Weights of a small CTC audio transcriber.
Training: 5500 steps, batches of 64.
Data: trained on short read English sentences (LibriTTS-R), 13.5 epochs.
Rows from block 5 of a small CTC audio transcriber, named by matrix and row number. Rows with one number belong to one neuron. Each number is 200 + 30 x the weight over its row's rms, rounded and kept within 0 to 999. All counts start at 0.
After each neuron's rows are labels from the 100 clips, of 14976, where the neuron reaches its largest size: "top examples" is what is common among them; "loudest band" is the band of the loudest frequency at the time of the peak. Only what is clearly more common there than usual is listed. The data: short read English sentences (LibriTTS-R). In brackets: how many of the 100, against the usual share in percent.
# gate: first MLP gate (model.blocks.5.ff1.gate.weight, 1024x256), inputs 156-207
# fc1: first MLP up (model.blocks.5.ff1.fc1.weight, 1024x256), inputs 156-207
# fc2: first MLP down (model.blocks.5.ff1.fc2.weight, 256x1024, transposed), outputs 156-207

gate.339,247,259,210,185,212,229,181,241,250,202,192,235,139,217,231,276,179,240,181,171,228,146,161,256,213,190,200,192,186,196,196,166,181,234,194,214,208,234,167,204,160,207,219,170,163,196,150,192,214,166,243,153
fc1.339,168,252,195,203,272,228,178,220,178,201,224,183,208,160,219,199,212,173,231,222,197,189,244,212,229,239,217,208,184,183,161,144,209,173,219,230,256,216,174,206,207,239,219,203,172,187,187,214,237,226,178,179
fc2.339,218,206,200,190,137,187,241,203,189,188,189,192,194,188,208,223,241,228,234,216,160,234,222,250,186,217,200,144,207,198,176,189,199,203,220,184,197,206,253,219,243,169,220,199,218,211,200,252,197,125,236,172
top examples: the word "mr" (36 vs 1.2)
loudest band: 250 to 500 Hz (32 vs 9.8)

gate.480,167,187,170,203,148,211,242,215,189,157,149,191,204,243,205,245,242,253,192,187,215,194,227,184,203,143,235,142,163,253,222,196,216,209,218,183,261,206,201,184,212,210,184,171,211,209,165,202,178,166,218,242
fc1.480,220,184,201,175,177,236,197,172,210,176,277,161,256,142,202,241,159,200,259,209,203,213,172,219,164,231,163,234,180,192,153,175,210,214,241,179,185,204,208,185,211,208,175,245,201,183,214,181,251,219,157,181
fc2.480,244,229,160,192,178,208,206,198,251,191,219,275,176,193,223,179,207,245,214,194,181,206,192,207,176,176,163,139,151,206,210,215,214,232,157,178,202,234,222,233,264,201,230,197,163,150,207,201,246,208,206,191
top examples: the word "the" (74 vs 24.9)
loudest band: 250 to 500 Hz (34 vs 9.8)

gate.2,197,221,202,243,218,171,178,243,250,213,191,255,199,185,230,256,208,156,217,161,205,252,215,198,163,163,221,140,185,162,185,156,182,142,169,215,207,178,210,220,214,203,136,230,257,174,177,185,220,235,160,200
fc1.2,216,199,224,242,169,195,204,223,222,258,164,243,201,200,174,263,184,225,200,218,207,211,193,154,184,153,242,161,231,198,169,162,232,138,178,180,193,239,188,175,245,180,135,235,189,166,166,189,197,211,194,229
fc2.2,245,181,196,198,213,197,187,214,181,229,217,264,193,218,178,225,190,207,153,200,216,266,187,196,225,209,177,214,222,201,168,190,201,168,161,210,146,162,158,201,190,233,195,210,210,177,216,247,201,210,200,256
top examples: the word "little" (34 vs 1.2)
loudest band: 250 to 500 Hz (53 vs 9.8)

gate.475,216,142,205,202,173,181,249,200,157,202,188,204,193,191,239,182,162,209,198,233,244,248,153,216,212,235,217,212,167,221,196,186,181,201,159,171,241,258,153,239,178,217,188,220,166,162,168,226,202,171,154,202
fc1.475,187,246,201,194,205,206,227,189,230,211,213,227,233,273,231,222,128,223,179,206,162,257,220,198,187,224,223,145,191,179,238,193,153,184,192,182,156,180,165,206,202,183,185,192,203,182,163,142,137,226,158,208
fc2.475,222,231,176,171,160,208,240,149,188,153,205,160,193,226,201,201,180,210,185,216,175,163,254,264,224,195,163,204,186,129,197,232,181,178,197,228,214,220,217,201,187,211,170,208,187,157,140,183,195,203,176,223
top examples: the word "mr" (39 vs 1.2)
loudest band: 4000 to 8000 Hz (63 vs 4.1)

gate.219,220,194,172,198,201,198,143,237,231,142,175,202,209,175,239,164,209,186,200,173,220,222,265,224,179,176,233,175,197,237,241,203,121,193,198,198,197,167,193,153,215,174,135,218,227,162,188,161,225,260,204,166
fc1.219,175,214,190,189,198,265,168,145,212,240,190,201,208,214,224,195,210,205,238,199,190,202,214,191,217,227,169,213,203,250,185,190,192,190,205,192,210,263,171,149,166,235,212,196,158,236,232,223,185,181,190,168
fc2.219,206,199,159,230,171,217,137,190,259,194,221,204,191,166,177,186,226,183,210,222,238,178,157,189,165,221,198,208,233,226,189,202,176,175,213,198,225,177,182,174,214,256,226,193,116,219,213,178,122,214,150,208
top examples: the word "to" (56 vs 14.7); the word "you" (35 vs 15); the word "have" (34 vs 4.4)
loudest band: 250 to 500 Hz (25 vs 9.8)

gate.374,227,231,170,204,184,188,247,201,222,201,195,185,127,175,236,212,238,182,197,196,212,171,247,179,232,182,155,265,222,187,241,137,205,174,206,183,210,182,220,197,164,185,165,227,215,170,239,215,142,162,187,211
fc1.374,223,188,198,149,210,184,194,191,175,192,228,220,140,188,186,235,222,163,227,216,233,205,182,197,210,192,218,190,228,191,233,145,189,248,238,237,210,166,261,141,165,199,235,210,229,178,244,182,183,170,179,181
fc2.374,256,228,204,186,204,174,249,176,205,203,187,179,205,196,163,175,273,213,231,246,225,202,152,209,232,206,221,220,194,203,150,213,145,178,248,229,199,208,228,146,159,247,217,102,178,201,212,233,176,176,233,195
top examples: the word "the" (51 vs 24.9)
loudest band: 500 to 1000 Hz (25 vs 5.7)

gate.709,201,172,209,190,197,234,211,226,238,217,210,221,181,194,197,182,166,169,165,182,200,178,191,196,188,181,196,210,184,182,238,183,96,186,235,190,174,169,193,136,215,165,188,185,183,172,166,189,185,188,142,128
fc1.709,253,228,197,222,237,158,182,186,233,171,191,181,168,233,211,256,227,208,259,185,223,230,194,232,138,216,164,167,225,226,192,227,222,189,225,154,196,249,199,193,171,229,163,222,271,194,238,175,240,265,249,226
fc2.709,196,183,175,201,158,154,281,205,242,195,145,157,207,248,202,211,181,213,164,225,211,173,217,214,195,204,236,165,207,201,191,270,193,294,181,208,152,182,213,229,243,207,229,206,240,183,218,153,192,210,218,139
top examples: the word "to" (60 vs 14.7)
loudest band: 4000 to 8000 Hz (28 vs 4.1)

gate.126,172,267,182,176,197,253,222,200,173,170,202,198,176,202,182,150,214,171,169,187,194,213,158,191,162,238,243,205,161,234,197,213,216,199,123,209,225,198,209,193,235,168,192,201,217,169,170,205,165,195,216,203
fc1.126,229,177,172,190,184,163,232,215,168,151,188,203,263,245,159,234,217,212,252,177,184,188,218,145,215,213,200,157,204,213,194,252,184,172,247,213,222,202,189,217,227,202,181,227,183,225,232,191,247,181,244,214
fc2.126,210,206,179,181,208,182,179,226,210,184,153,210,185,217,229,230,195,246,199,191,244,203,226,146,204,270,217,212,257,210,193,231,169,226,177,216,167,202,176,168,211,192,189,182,197,226,232,219,236,147,201,194
top examples: the word "little" (59 vs 1.2); the word "a" (47 vs 12.2)
loudest band: 250 to 500 Hz (30 vs 9.8)

gate.88,156,216,181,189,206,192,189,201,178,183,180,218,142,223,168,174,183,188,185,159,220,191,193,208,196,155,221,223,163,185,188,180,227,202,242,207,174,219,141,152,214,205,178,247,230,150,183,141,243,176,209,181
fc1.88,169,202,232,272,233,199,204,197,207,222,209,297,191,210,188,209,218,196,232,188,161,194,162,215,225,195,159,221,208,225,243,142,216,190,146,212,198,146,219,154,240,174,153,203,218,168,205,175,232,234,174,226
fc2.88,236,244,222,160,196,184,140,213,250,250,219,229,207,193,204,210,224,162,211,196,229,234,250,203,185,186,208,201,226,205,211,167,211,211,167,242,224,176,229,258,171,220,133,226,219,166,181,214,238,220,213,243
top examples: the word "asked" (61 vs 1.3)
loudest band: 4000 to 8000 Hz (32 vs 4.1)

gate.596,186,197,153,208,195,158,157,227,145,234,190,215,174,192,218,165,201,173,217,246,220,179,207,171,238,160,237,195,227,206,184,203,188,206,203,187,203,218,182,216,203,251,211,264,218,166,179,196,135,131,174,166
fc1.596,199,135,214,185,212,157,179,232,260,201,184,231,196,221,180,170,134,224,190,166,165,162,190,198,227,251,204,255,177,204,239,266,238,230,184,238,183,134,210,258,215,218,138,229,213,212,229,216,161,183,150,194
fc2.596,233,193,233,202,206,218,154,198,195,218,185,203,173,223,200,213,172,193,187,168,191,154,194,177,155,209,223,239,262,230,189,250,237,219,174,211,231,251,181,152,189,200,116,222,207,171,182,166,211,238,200,227
top examples: the word "to" (45 vs 14.7); the word "you" (42 vs 15); the word "do" (27 vs 4.1)
loudest band: 250 to 500 Hz (39 vs 9.8)

gate.514,194,224,180,167,220,212,185,142,194,190,190,200,231,159,260,200,220,217,209,216,234,234,199,212,161,196,190,226,199,213,140,183,225,171,178,170,211,177,251,214,239,201,203,165,299,213,203,146,233,226,267,223
fc1.514,220,177,217,242,215,239,217,229,215,226,183,200,257,188,200,206,189,236,189,179,164,173,226,183,218,222,171,181,189,214,223,210,129,197,165,199,214,209,149,142,220,266,217,194,234,239,175,232,241,177,201,253
fc2.514,204,224,167,182,164,189,152,202,208,147,183,196,162,179,223,195,148,211,216,216,226,209,231,130,139,194,161,203,195,184,182,220,193,174,221,186,131,227,172,221,201,205,160,207,217,247,188,143,182,234,156,154
top examples: the word "the" (57 vs 24.9); the word "in" (33 vs 6.9)
loudest band: 250 to 500 Hz (25 vs 9.8)

gate.313,192,201,211,218,172,158,121,212,173,165,248,197,229,195,200,201,185,194,182,200,179,205,198,193,250,175,189,225,133,187,128,211,234,168,159,163,231,195,248,214,198,213,183,197,181,243,204,189,189,216,203,202
fc1.313,168,191,200,166,234,241,239,166,220,189,200,204,191,197,255,169,243,232,173,223,233,216,154,250,181,166,253,236,206,180,289,223,183,202,193,212,169,226,140,221,206,183,190,199,189,157,197,221,208,212,194,205
fc2.313,216,246,170,219,159,205,152,186,198,228,178,182,229,212,173,201,230,209,214,206,238,193,216,221,191,190,168,211,284,177,209,155,214,218,136,218,155,178,227,219,207,131,177,224,161,212,121,198,213,206,202,175
top examples: the word "the" (51 vs 24.9); text has "young" (40 vs 0.4)
loudest band: 250 to 500 Hz (36 vs 9.8); 500 to 1000 Hz (27 vs 5.7)

gate.162,155,170,196,179,164,188,205,167,159,132,162,211,187,193,206,188,151,257,161,225,211,232,210,178,169,147,239,174,144,198,226,194,213,211,161,174,224,216,186,214,228,196,129,218,209,231,188,241,196,212,189,218
fc1.162,166,160,176,196,205,169,158,212,166,176,170,186,183,197,157,158,233,263,237,186,205,247,211,177,148,214,214,206,204,148,202,185,235,238,179,211,205,163,219,196,196,207,216,208,192,233,180,156,196,146,240,153
fc2.162,181,159,247,238,183,171,214,184,200,188,232,199,184,200,223,229,194,238,163,221,233,181,191,194,282,149,195,200,242,176,207,216,202,163,217,219,177,225,278,192,157,195,225,181,175,242,226,240,195,183,254,235
top examples: the word "the" (64 vs 24.9)
loudest band: 250 to 500 Hz (27 vs 9.8)

gate.370,167,223,162,191,224,200,214,182,223,208,244,188,217,214,257,160,131,188,219,201,181,183,227,232,185,242,232,177,235,258,166,169,204,195,186,221,192,167,175,228,174,237,185,221,214,200,267,154,219,203,131,205
fc1.370,164,220,165,224,215,201,153,265,249,258,187,169,308,203,170,190,162,193,215,198,141,187,158,163,254,192,125,191,199,187,234,206,221,190,194,247,200,193,256,205,167,192,199,198,173,182,257,165,193,184,213,220
fc2.370,228,201,194,153,205,164,197,168,244,197,250,236,208,156,219,216,192,255,227,206,210,217,184,176,192,175,181,225,228,195,205,223,191,199,242,149,211,167,197,164,161,245,277,171,217,197,251,154,181,202,250,187
top examples: the word "the" (60 vs 24.9)
loudest band: 500 to 1000 Hz (52 vs 5.7); 250 to 500 Hz (27 vs 9.8)

gate.700,187,237,210,220,236,195,214,179,233,210,231,208,193,162,223,206,102,216,188,195,223,196,229,146,231,232,233,193,153,172,190,192,105,206,160,178,173,203,207,179,122,226,194,189,243,180,228,188,209,202,192,199
fc1.700,238,240,156,207,181,198,266,233,220,199,154,168,227,233,193,179,292,181,189,266,198,214,195,236,206,193,175,209,271,206,239,235,219,194,217,246,211,159,220,211,219,177,181,247,210,222,263,188,163,235,220,166
fc2.700,213,233,197,252,224,165,179,140,259,210,209,208,204,228,213,210,218,254,227,197,211,214,204,225,170,141,192,156,250,244,248,187,234,212,158,178,189,240,226,196,136,214,221,174,215,271,209,214,200,144,215,241
top examples: the word "little" (79 vs 1.2); the word "a" (52 vs 12.2)
loudest band: 250 to 500 Hz (54 vs 9.8)

gate.191,249,192,181,171,198,168,156,230,206,192,223,189,259,226,137,206,229,187,223,188,218,191,208,206,118,180,170,220,122,233,182,225,213,181,206,158,182,223,188,203,193,199,188,225,175,164,196,222,196,176,197,166
fc1.191,176,232,193,221,184,173,222,207,193,215,260,209,208,223,252,209,211,190,219,192,234,187,220,172,183,156,182,218,215,217,191,238,222,191,223,158,150,197,231,216,199,163,251,193,204,211,204,245,154,240,198,195
fc2.191,197,186,182,159,187,158,208,162,214,211,214,224,162,190,214,210,168,250,248,198,176,220,186,188,135,232,214,202,234,167,224,175,156,210,150,199,127,158,213,275,148,212,190,205,206,178,256,198,229,221,201,194
top examples: the word "the" (85 vs 24.9); the word "in" (31 vs 6.9)
loudest band: 250 to 500 Hz (27 vs 9.8)