{"arch": "conformer", "model": "CTC audio transcriber", "dataset": "short read English sentences (LibriTTS-R)", "train_examples": 26041, "gain_aug_db": 6, "noise_aug": 0.002, "time_shift_ms": 50, "n_mels": 80, "hop_length": 160, "input": "log_mel", "spec_augment": false, "win_length": 512, "tokenizer": "char", "vocab_size": 32, "norm": "layernorm", "activation": "swiglu", "mlp_ratio": 4, "head_dim": 64, "fused_qkv": true, "qk_norm": false, "inner_norm": false, "moe": "expert_choice", "num_experts": 16, "moe_every": 2, "expert_mlp_ratio": 0.25, "experts_per_token": 2, "shared_expert": true, "subsampling": 2, "layers": 8, "width": 256, "positions": "sincos", "kernel_size": 31, "residual_init": "none", "optimizer": "soap", "beta2": 0.95, "lr": 0.002, "beta1": 0.9, "shampoo_beta": 0.95, "eps": 1e-08, "precondition_frequency": 25, "max_precond_dim": 1024, "one_sided": false, "adamw_lr_other_params": 0.0022, "grad_clip": 3.0, "steps": 5500, "batch_size": 64, "epochs": 13.5, "lr_schedule": "wsd", "decay_fraction": 0.3, "final_lr_fraction": 0.01, "warmup_steps": 160, "weight_decay": 0.1, "adamw_weight_decay_other_params": 0.05}
Rows from expert 3 of block 5, named by matrix and row number. Rows with one number belong to one neuron. Each number is 128 + 32 x the weight over its row's rms, rounded and kept within 0 to 255. All counts start at 0. Numbers have three digits each. After the name is the row's rms in percent of the matrix's.
# gate: expert gate (model.blocks.5.mlp.gate, 16x64x256), inputs 64-127
# up: expert up (model.blocks.5.mlp.up, 16x64x256), inputs 64-127
# down: expert down (model.blocks.5.mlp.down, 16x256x64, transposed), outputs 64-127
gate.34 096:067153105104101098128110117145144081133112174142117107092114143172144150139064118196156123103178114135090095051058109139136100102174127133159141129117155138102061121093124103104065156115175123
gate.35 109:066105146090111138091111157071187183088162112092075133113097120101117114112143114175145108115140149097109121129186122065126177087131179124086195083169136167180121106156209119108105119082133148
gate.36 109:125146123123138146129118166162160124157165124104123151175083095172150072154092087129133110153137162110131107122109148103187185118122124140125087153153146137128090125082136153111141076136137093
gate.37 091:143133160119152082041166159154130053122170137080092059111134092162085095107164177111172149199117089175142101142113128184119148155163090105107132096105137088127150112161118110190092099171152107
gate.38 096:120158092145120160133145201078093114161119141147154102176132165091145103109160148142131123147171128120135140141100121135181115121126170161126149149135212104117148156082162156166089145134171121
gate.39 102:096149151113112129068070094170108204150140160137171150087089124109121169137143105075140141186119146085146093146145111129135113114087134168086122112139155142152115143113159120090155107109114114
gate.40 103:106161128108146141119109149174080139098100140112103147104156110146104185145147143143084089091082221133120125163126126117139093076123169197143077127136126094125146127174099187089170162138136063
gate.41 107:185123181086178032081123202134147097111132192145084128137107130114169086119102123200136108077102063153093104117093082139141080069097135149142156118046173108154154144124172182142192155156129125
gate.42 108:120125182130116110121136131100192114186101114140160172168084125067149133145174144115128055139204182108134097092092150095142085108071130172144152128135104122125130107141092137089151153052132133
gate.43 104:112156096179085166171107138143172139066112190158198117105107131066133143150186156098142156123205148128133160164130135145112125089187116079103105097072177092131097146187078128121128091172085083
gate.44 090:195143142092125106047121088080186113192154174177153148154073075140140132104170204132161101097182122071140109154086132076156134181099121128114153127089118108127129127170129159060135142123118118
gate.45 088:151074175112051145180053105118143102100216115130118157181137107092085135102181101089088131109094179102078170144172124126118096156067139148119117126128126161073140120092138146102113122100183146
gate.46 107:115041096135188079132106118125100117174103126167088158091113137137123104171138157111138113113126147166083135099179155147159093120061144147156171083182139121144152077152172101121124147113149091
gate.47 097:091102150188100135098179132153150160156128077147111071119185094136178123106104064150110105159147068192162067084139153188169106090104125106106132154161157132095104118076111084139153123120153197
gate.48 097:156145110186141134153101156137120141148145146120146170110129129142101127102068148089110142109134153091116184120101042161134077236118162123158166103118104133174107182067140143158149137146097168
gate.49 104:156118129058107155135149110114133142080169163129151200111093167123079077135177086163088074148143151139095119153132098191182167084128138110094151165214162134224093141134116129164087113120130129
gate.50 096:113178093157117083114133152109149085178181126148149152089105053143091132092085105056185124152140124063099057065113127132150131119160169189093171128081123106171090141084117152140111125133162135
gate.51 099:111102134117169123110138159126164134126135108202160119108184066138161187131141163139132164131101116048098132154076135133149125191066087172103112125227109111090170139130157182140094126134140171
gate.52 105:159083169119143057139120080140183155133143162116147086108135149115125187086113116094096120119142162153170094085150171164152109086156135164112147152136108123166117150134076123115162149195119159
gate.53 098:142120174159096113095132130179171143128082178137200110121139166133169115120167171076134159157185140094137146227093128120069141094171120113134102135113167105087061135109168180138162197141153139
gate.54 102:196096136144113122154117136097110097136136116122149092165120192096109091109149148196119140201103162096071154113096088159154112047132145067155175185173087120144138125048150115125147122049160145
gate.55 090:080134189150147088090102131121140154162103078179067099115148167163100085157145070167118082078147094124149130177136151179095135162149133100102189130085119116102156131165098148148108187107168090
gate.56 102:100124134119101093098101099168157074120096130144094166105151082170109123150137130187114151193126142143142185145175135131104111172105107139128158168104118159066045133152129118120185097091085084
gate.57 099:142129105157156113101160107113064103103127097136118067113114085050165091084158130136123174135113123119125131060150070216079093107154126176087112152169110110135167116107104092141110128174099141
gate.58 098:144147118182086131128106150062135111149166118115150152157128129147160106129117131171129071087177088118099164186131133107094151099092084105167108144064107131119134172122099115111130115148103096
gate.59 092:126140195093118157142142098093091168118138134090117152079147156111116081147108181117097123135119095066115080118128148120182105136117123094103161122153134123121140114106122087118104154090126219
gate.60 094:124123130067061084069172091122128099135149124101131148130131119122125115147147182117131152156146154133095129134159107121119126115129080080066108141125147240101147157091206078136109143070164152
gate.61 093:109160158199224096118120132133139125127147158117151137121069116140165082127123125099109135140097125138047149064126096099164148175127103117198100109104046101158119126135164151128168100141157163
gate.62 098:157116145150088175078165157118118123166130070124096150157113116127186112143183099069130126172146147173147152117101116214194163093146143104189107064158208117074122180128128148150128173127157113
up.34 092:080146130113070103168103112111125085136122180154142150111143168113173165176107112174165100110173135130089096062069101149131100104150094126151097123089153169097083123072112072111086163098159128
up.35 108:099148151125207069125173110173105151169109122166136124176156120128097109139179105121154192107151140137114149098057103115131095068122147148135090090118146096072165140113153128142168149113109127
up.36 113:126153097138138198142118151193132131066159100097146116177124135154160102117098115088152157149087083138141120125152148056098162130094115116201121155106137140111176150126186131119122075084131067
up.37 090:124142087130115159188076112132137127134125078181153183127120137118167165139098117113136151054141177109094153056141141059099114115151157110163102162160168181115146165103133163054170146097092150
up.38 099:144107159114157091105103069151156143113125110112097164088087054206079195158090089097154119121118130137134143117131143147122143143175081159099077097158043158134124100126134128074195105156082119
up.39 099:077138108090120155168172127132149126168174117141076122122107148138111127062137138133125187177161105152199114099063121151086136090143153148095125161190148117144164130134103208145157135125173146
up.40 109:148188192163165116147145097076159071061145146152128091130203105117071183185116172161152105100118171178148102120142085142113108169073087079062150182132145118054159111100149144147091125111180102
up.41 107:104091090181098176192138097124115142117146086099169115101122127136101094158163139157128123159131133142169140127106128080111116106128161063168105131136087157138135122160112082104036112097105127
up.42 106:163062118137086110114118099133098162084144099177114134046124165109093127184148112190107113147156120139117144098135134118097094187161107124157139090142158130129130099141092152162145146152126137
up.43 102:113153140121150119105094105109119102163136071104115164109149114154098081075065134148123125148083120103117103084095114161109141119084087130161182126151094129128125100136127153156162145081147166
up.44 089:165141172095167090098172108095161118183132158166127131157085152102132163105164180099134126073189127092148127159166122112118164154131140122123142162093078128110111104142159207119156168147140135
up.45 090:185157111142044159137061121099116084117179119143142156175125129118086120085165139117112100082064185091109164127124120088128133148077099141089166164177138169141085151070135104093080140146195158
up.46 108:131057074120166127162139123115132126133113149124138134120113137124107133168127166108135137143135140127130140116163116151148119128081128167168192082193118131128125079172129080134106126157162098
up.47 092:154154103124154175145117138102074082089136151154156128137095133125121102146114192117136107093112210084122175164119075069146176130162128138125126129080059126151103137126127139058087133139125052
up.48 100:071082183084111116102154143107142145135114118160143103148116141088146116171174156133125131122130115168168087128114195093167148067114101105140074122171154156048152076127062092114126093067118054
up.49 102:103121092116084151173181118129147195176111108097104173141116141162114070127113099152164109120096096116151148176118108143113138157107124134132133155132077145146134124194128119121057134141072138
up.50 093:123128061122122114102046151060108097165151082104112127111127098114106113104065099074133127157087142091104088144105132094132119110127160187123138170116156091161120123102100121124139094116168105
up.51 100:156096128092084081119108116130189173218115129109146143101090154116109124127156134129158085125138090195132135121145150121135145030170142122148137149136173108160148159092188131114118163080140153
up.52 105:126119132093133150163177158110124080115122141150147165142130091186086120173117113175154112152192143106122164136130142104131128138202139158102146160141146121124128177164173152050144146073112093
up.53 092:113100174180110073080158153196142141135088169070207090103125147157131123116154176111153143084178132131149118209127081130049113098126140116144122104126137097129088099097177102097109180140138121
up.54 101:172100152118111119141078144086074116120139083100173104161159183119087113126164105200140182166158129083048191181086132132155111055190155081119164188079140131168162133064152144154164143125160089
up.55 092:152124143069137114032152155150175133118100088116144122102095193128118052127108064117089197155165182087110178112088141158134129158190051127103110085124166112111128113095105174089133157120164101
up.56 105:135125123131108181150170122142101123185132105116166095113112080158127134156180179150159110124040171142152120133169153125103162116155133181145115125144167118138180135107184178130122134150197068
up.57 097:128129143082083136102113142166169127146102115118125178113156193110093146159101146096165091150109149166117130178105148052140162151107168099167118076137129151104131146100122213124164139075131118
up.58 093:084141116179100098129148136094140076150163107108152154172124136120165125108128161204133087071173100158077172190099134123092143094100074132185122143078123092101148189118069114116132110120128141
up.59 096:188140095117123124165167094121152171181151125127122108105144110163136079127124156131099087149118151100121111094123145127128068127084168144139150128184100145128106148070090176129111133089107202
up.60 093:115122109086073056091168095133163095101144111141134157159132097106153108143138156151113127152133135102119122180165149127118112141127091112117105136134165233091162179122204126142132139078173168
up.61 095:120185149137137103121116138095118095121116154105121147157091114165144075113091141091097203150107086141040128133120116111165142178151157151150089129086087122131164137139142129115102131138196191
up.62 099:165086107149122165065143158125117123186101134086120141147176109109142103138188110082139145160126086093080153103114142136150175094132168132132130115105198151091126133156076154163110081170131113
down.34 096:182103084165169159159169127138064186125112129159196169164097126126117088133131146204103079154098144085114200115134064102087106129123166151082166093128118199156109139105150096111074158164148150
down.35 104:088111090134135120096080089125174097130099176131153150128087135187091149108160092133070180171163107123111128073138133095168172154103105086143135109098137095129120129148179097147143195079162122
down.36 105:103114118054089078131091100104108201171066100138127073125155171114107104163143140141118089161100154182188128099145094135100134156099064124115176102060098093132101138145128086109137165143101162
down.37 095:049160104154156072071116089125120109102108148121180147133130129156134058127075130141100115146151192154122235178121113172154128112127099103102102131094101055132178187063134137126158160172101088
down.38 093:087189097148130205106101110102123118164142115188100109073133115119123128119135111153133166194111132060064109116063113114107194221137122157144147121107149076117173100139160176094107170142132102
down.39 099:115076114169187141148100169133143074133117179064089082154127167105137181131154072118184169090101171161127111104149162174116154116152131172109151125134104149120145049110155213125069107133085143
down.40 103:176081098164101118189123185193135132131116166123103167140128151122143094110135092074126150121101148145119163072162153119095088155097082151113173135146097061112160136095118160158135095104169179
down.41 111:137072183115058164167105136129123044171100115127118068137168105179148140093106138088105138092102152142097111073139231106104095137158124141161097084127061149142159114084086141136093163114086129
down.42 102:124093088118168128132187109175129126076191136102119120155150120142152091135089144170141118093101144132116113122071136076127101141107144109116107128183149163186110170160089168117167171125125086
down.43 102:173096100120118082085138107111164107114128100122128127171191109109101111167129104090076106181117088115093106192111190144150053107158088075125129151131170074145160129110105123129154166078150141
down.44 092:152152159159102129145119147186152163175115054125139146058078160126117145124174127127175162068102104123177118165197082130116088118171173123171115109122135113143163179104120144142085117074124126
down.45 098:090142145098152088070116146136148168041116110141130152170086063076043097123134066172131079126109185134065151142081115095141061153138120136147139115144122131118124095162095153127158102142121122
down.46 096:096115090132155149122072150152099170167113138092138110178152109100150147141105103140174129145159128068110160160129101085122116180127103145130175133174113173078143098161160133128153153113168142
down.47 090:080141124123080126134123101075128099147099145154131155140160146071109102089141140135161125118121144148110075157141156172150148106158136162131137123153165118112102140132137125121147078167118169
down.48 102:077155141139131083072136116167132185082092065129139157130141132118134113150144083124186121163137087202140130120074133119185156155125127151106165067099118081105114119135113101187133197109087107
down.49 107:093163127090129102074104094113093101124138191132112230145098144143165095143118147121106111133087132156151128061138138116135151141098079134097197146101160101136080144093137141167123131127051133
down.50 094:121139147129135172120095109105089128150181098155173122095165177157134150075142115113091112161144165159085137041173161108151144162195125147130127133076147183146094143170161090099127186174163127
down.51 097:127189086105146129088126118148132171075125092065117041143123155144147140114153148201163114141120194183128131101072121139158140121124125091193107122139132090133104073155151169115129138179106143
down.52 102:126157158118090139141151185133134106114085125132161150184117113170187080130136123148141109093165151147081131156165132115121159121108162153141111156129123164154088127200066108125156129113106109
down.53 097:119196148182116116151076107140119130100108128117105130066141097200105214131126089134112126214121124089125206165081089121110124143128122126151126196108112124134134134186159155152109111116098129
down.54 107:119159124089175105117155096114132131102121122101131114157141110123162121147140108066095167071119168155159113133151093091101143141138142051168150036162125094187143134124130175091155162162098121
down.55 095:087109165112132060119131095096127150102170142098210090132092157088093171092121126103109125138091117132181174109096106094128062106101157114164171175134071088115101083076150151174118105116111142
down.56 103:109125165112128089155083103138115143129134117137121156062163086166116165144106152139148111112072165133135142059142151166110149148106134081099088121108131082122132135161143099116152066088157147
down.57 102:118130161117168163055118100121077105118110147084160143183059147126128136191096156154128130163192182132142114065118105126152140154094096089118076161111146119146144140163161193125121148160116153
down.58 100:123117106103179134176128103106109111105142110175079134106116089122142158143094173127112115124172102142111155059152107122151141087156107144136153157164139155158148162155088125138046184143149145
down.59 095:118164134127082096153183179109195105105120178118133114094058130146062133164158133117135131155137129094202122127122127146144124071162176138097066124069137056142085145114132158124111152043175128
down.60 098:080205117135121131131173135102129221139114120115187129165089161127099144163094166179171116115122129146143115082111109141172122119081139149133099144131089084147111124155074133119095135117155104
down.61 094:165130110140065055163113123166133083154153158151134117108116127101106152126199105117141119113113154163082068099156116131171085089105221181117092082067151139085115149138139175131096130171104128
down.62 105:147127163155129159125194127165122137128087153126113096160134157124189149157093104082169184170143114131184074114119183131109137060094169081122167130158124164062129151113116154130093154124112144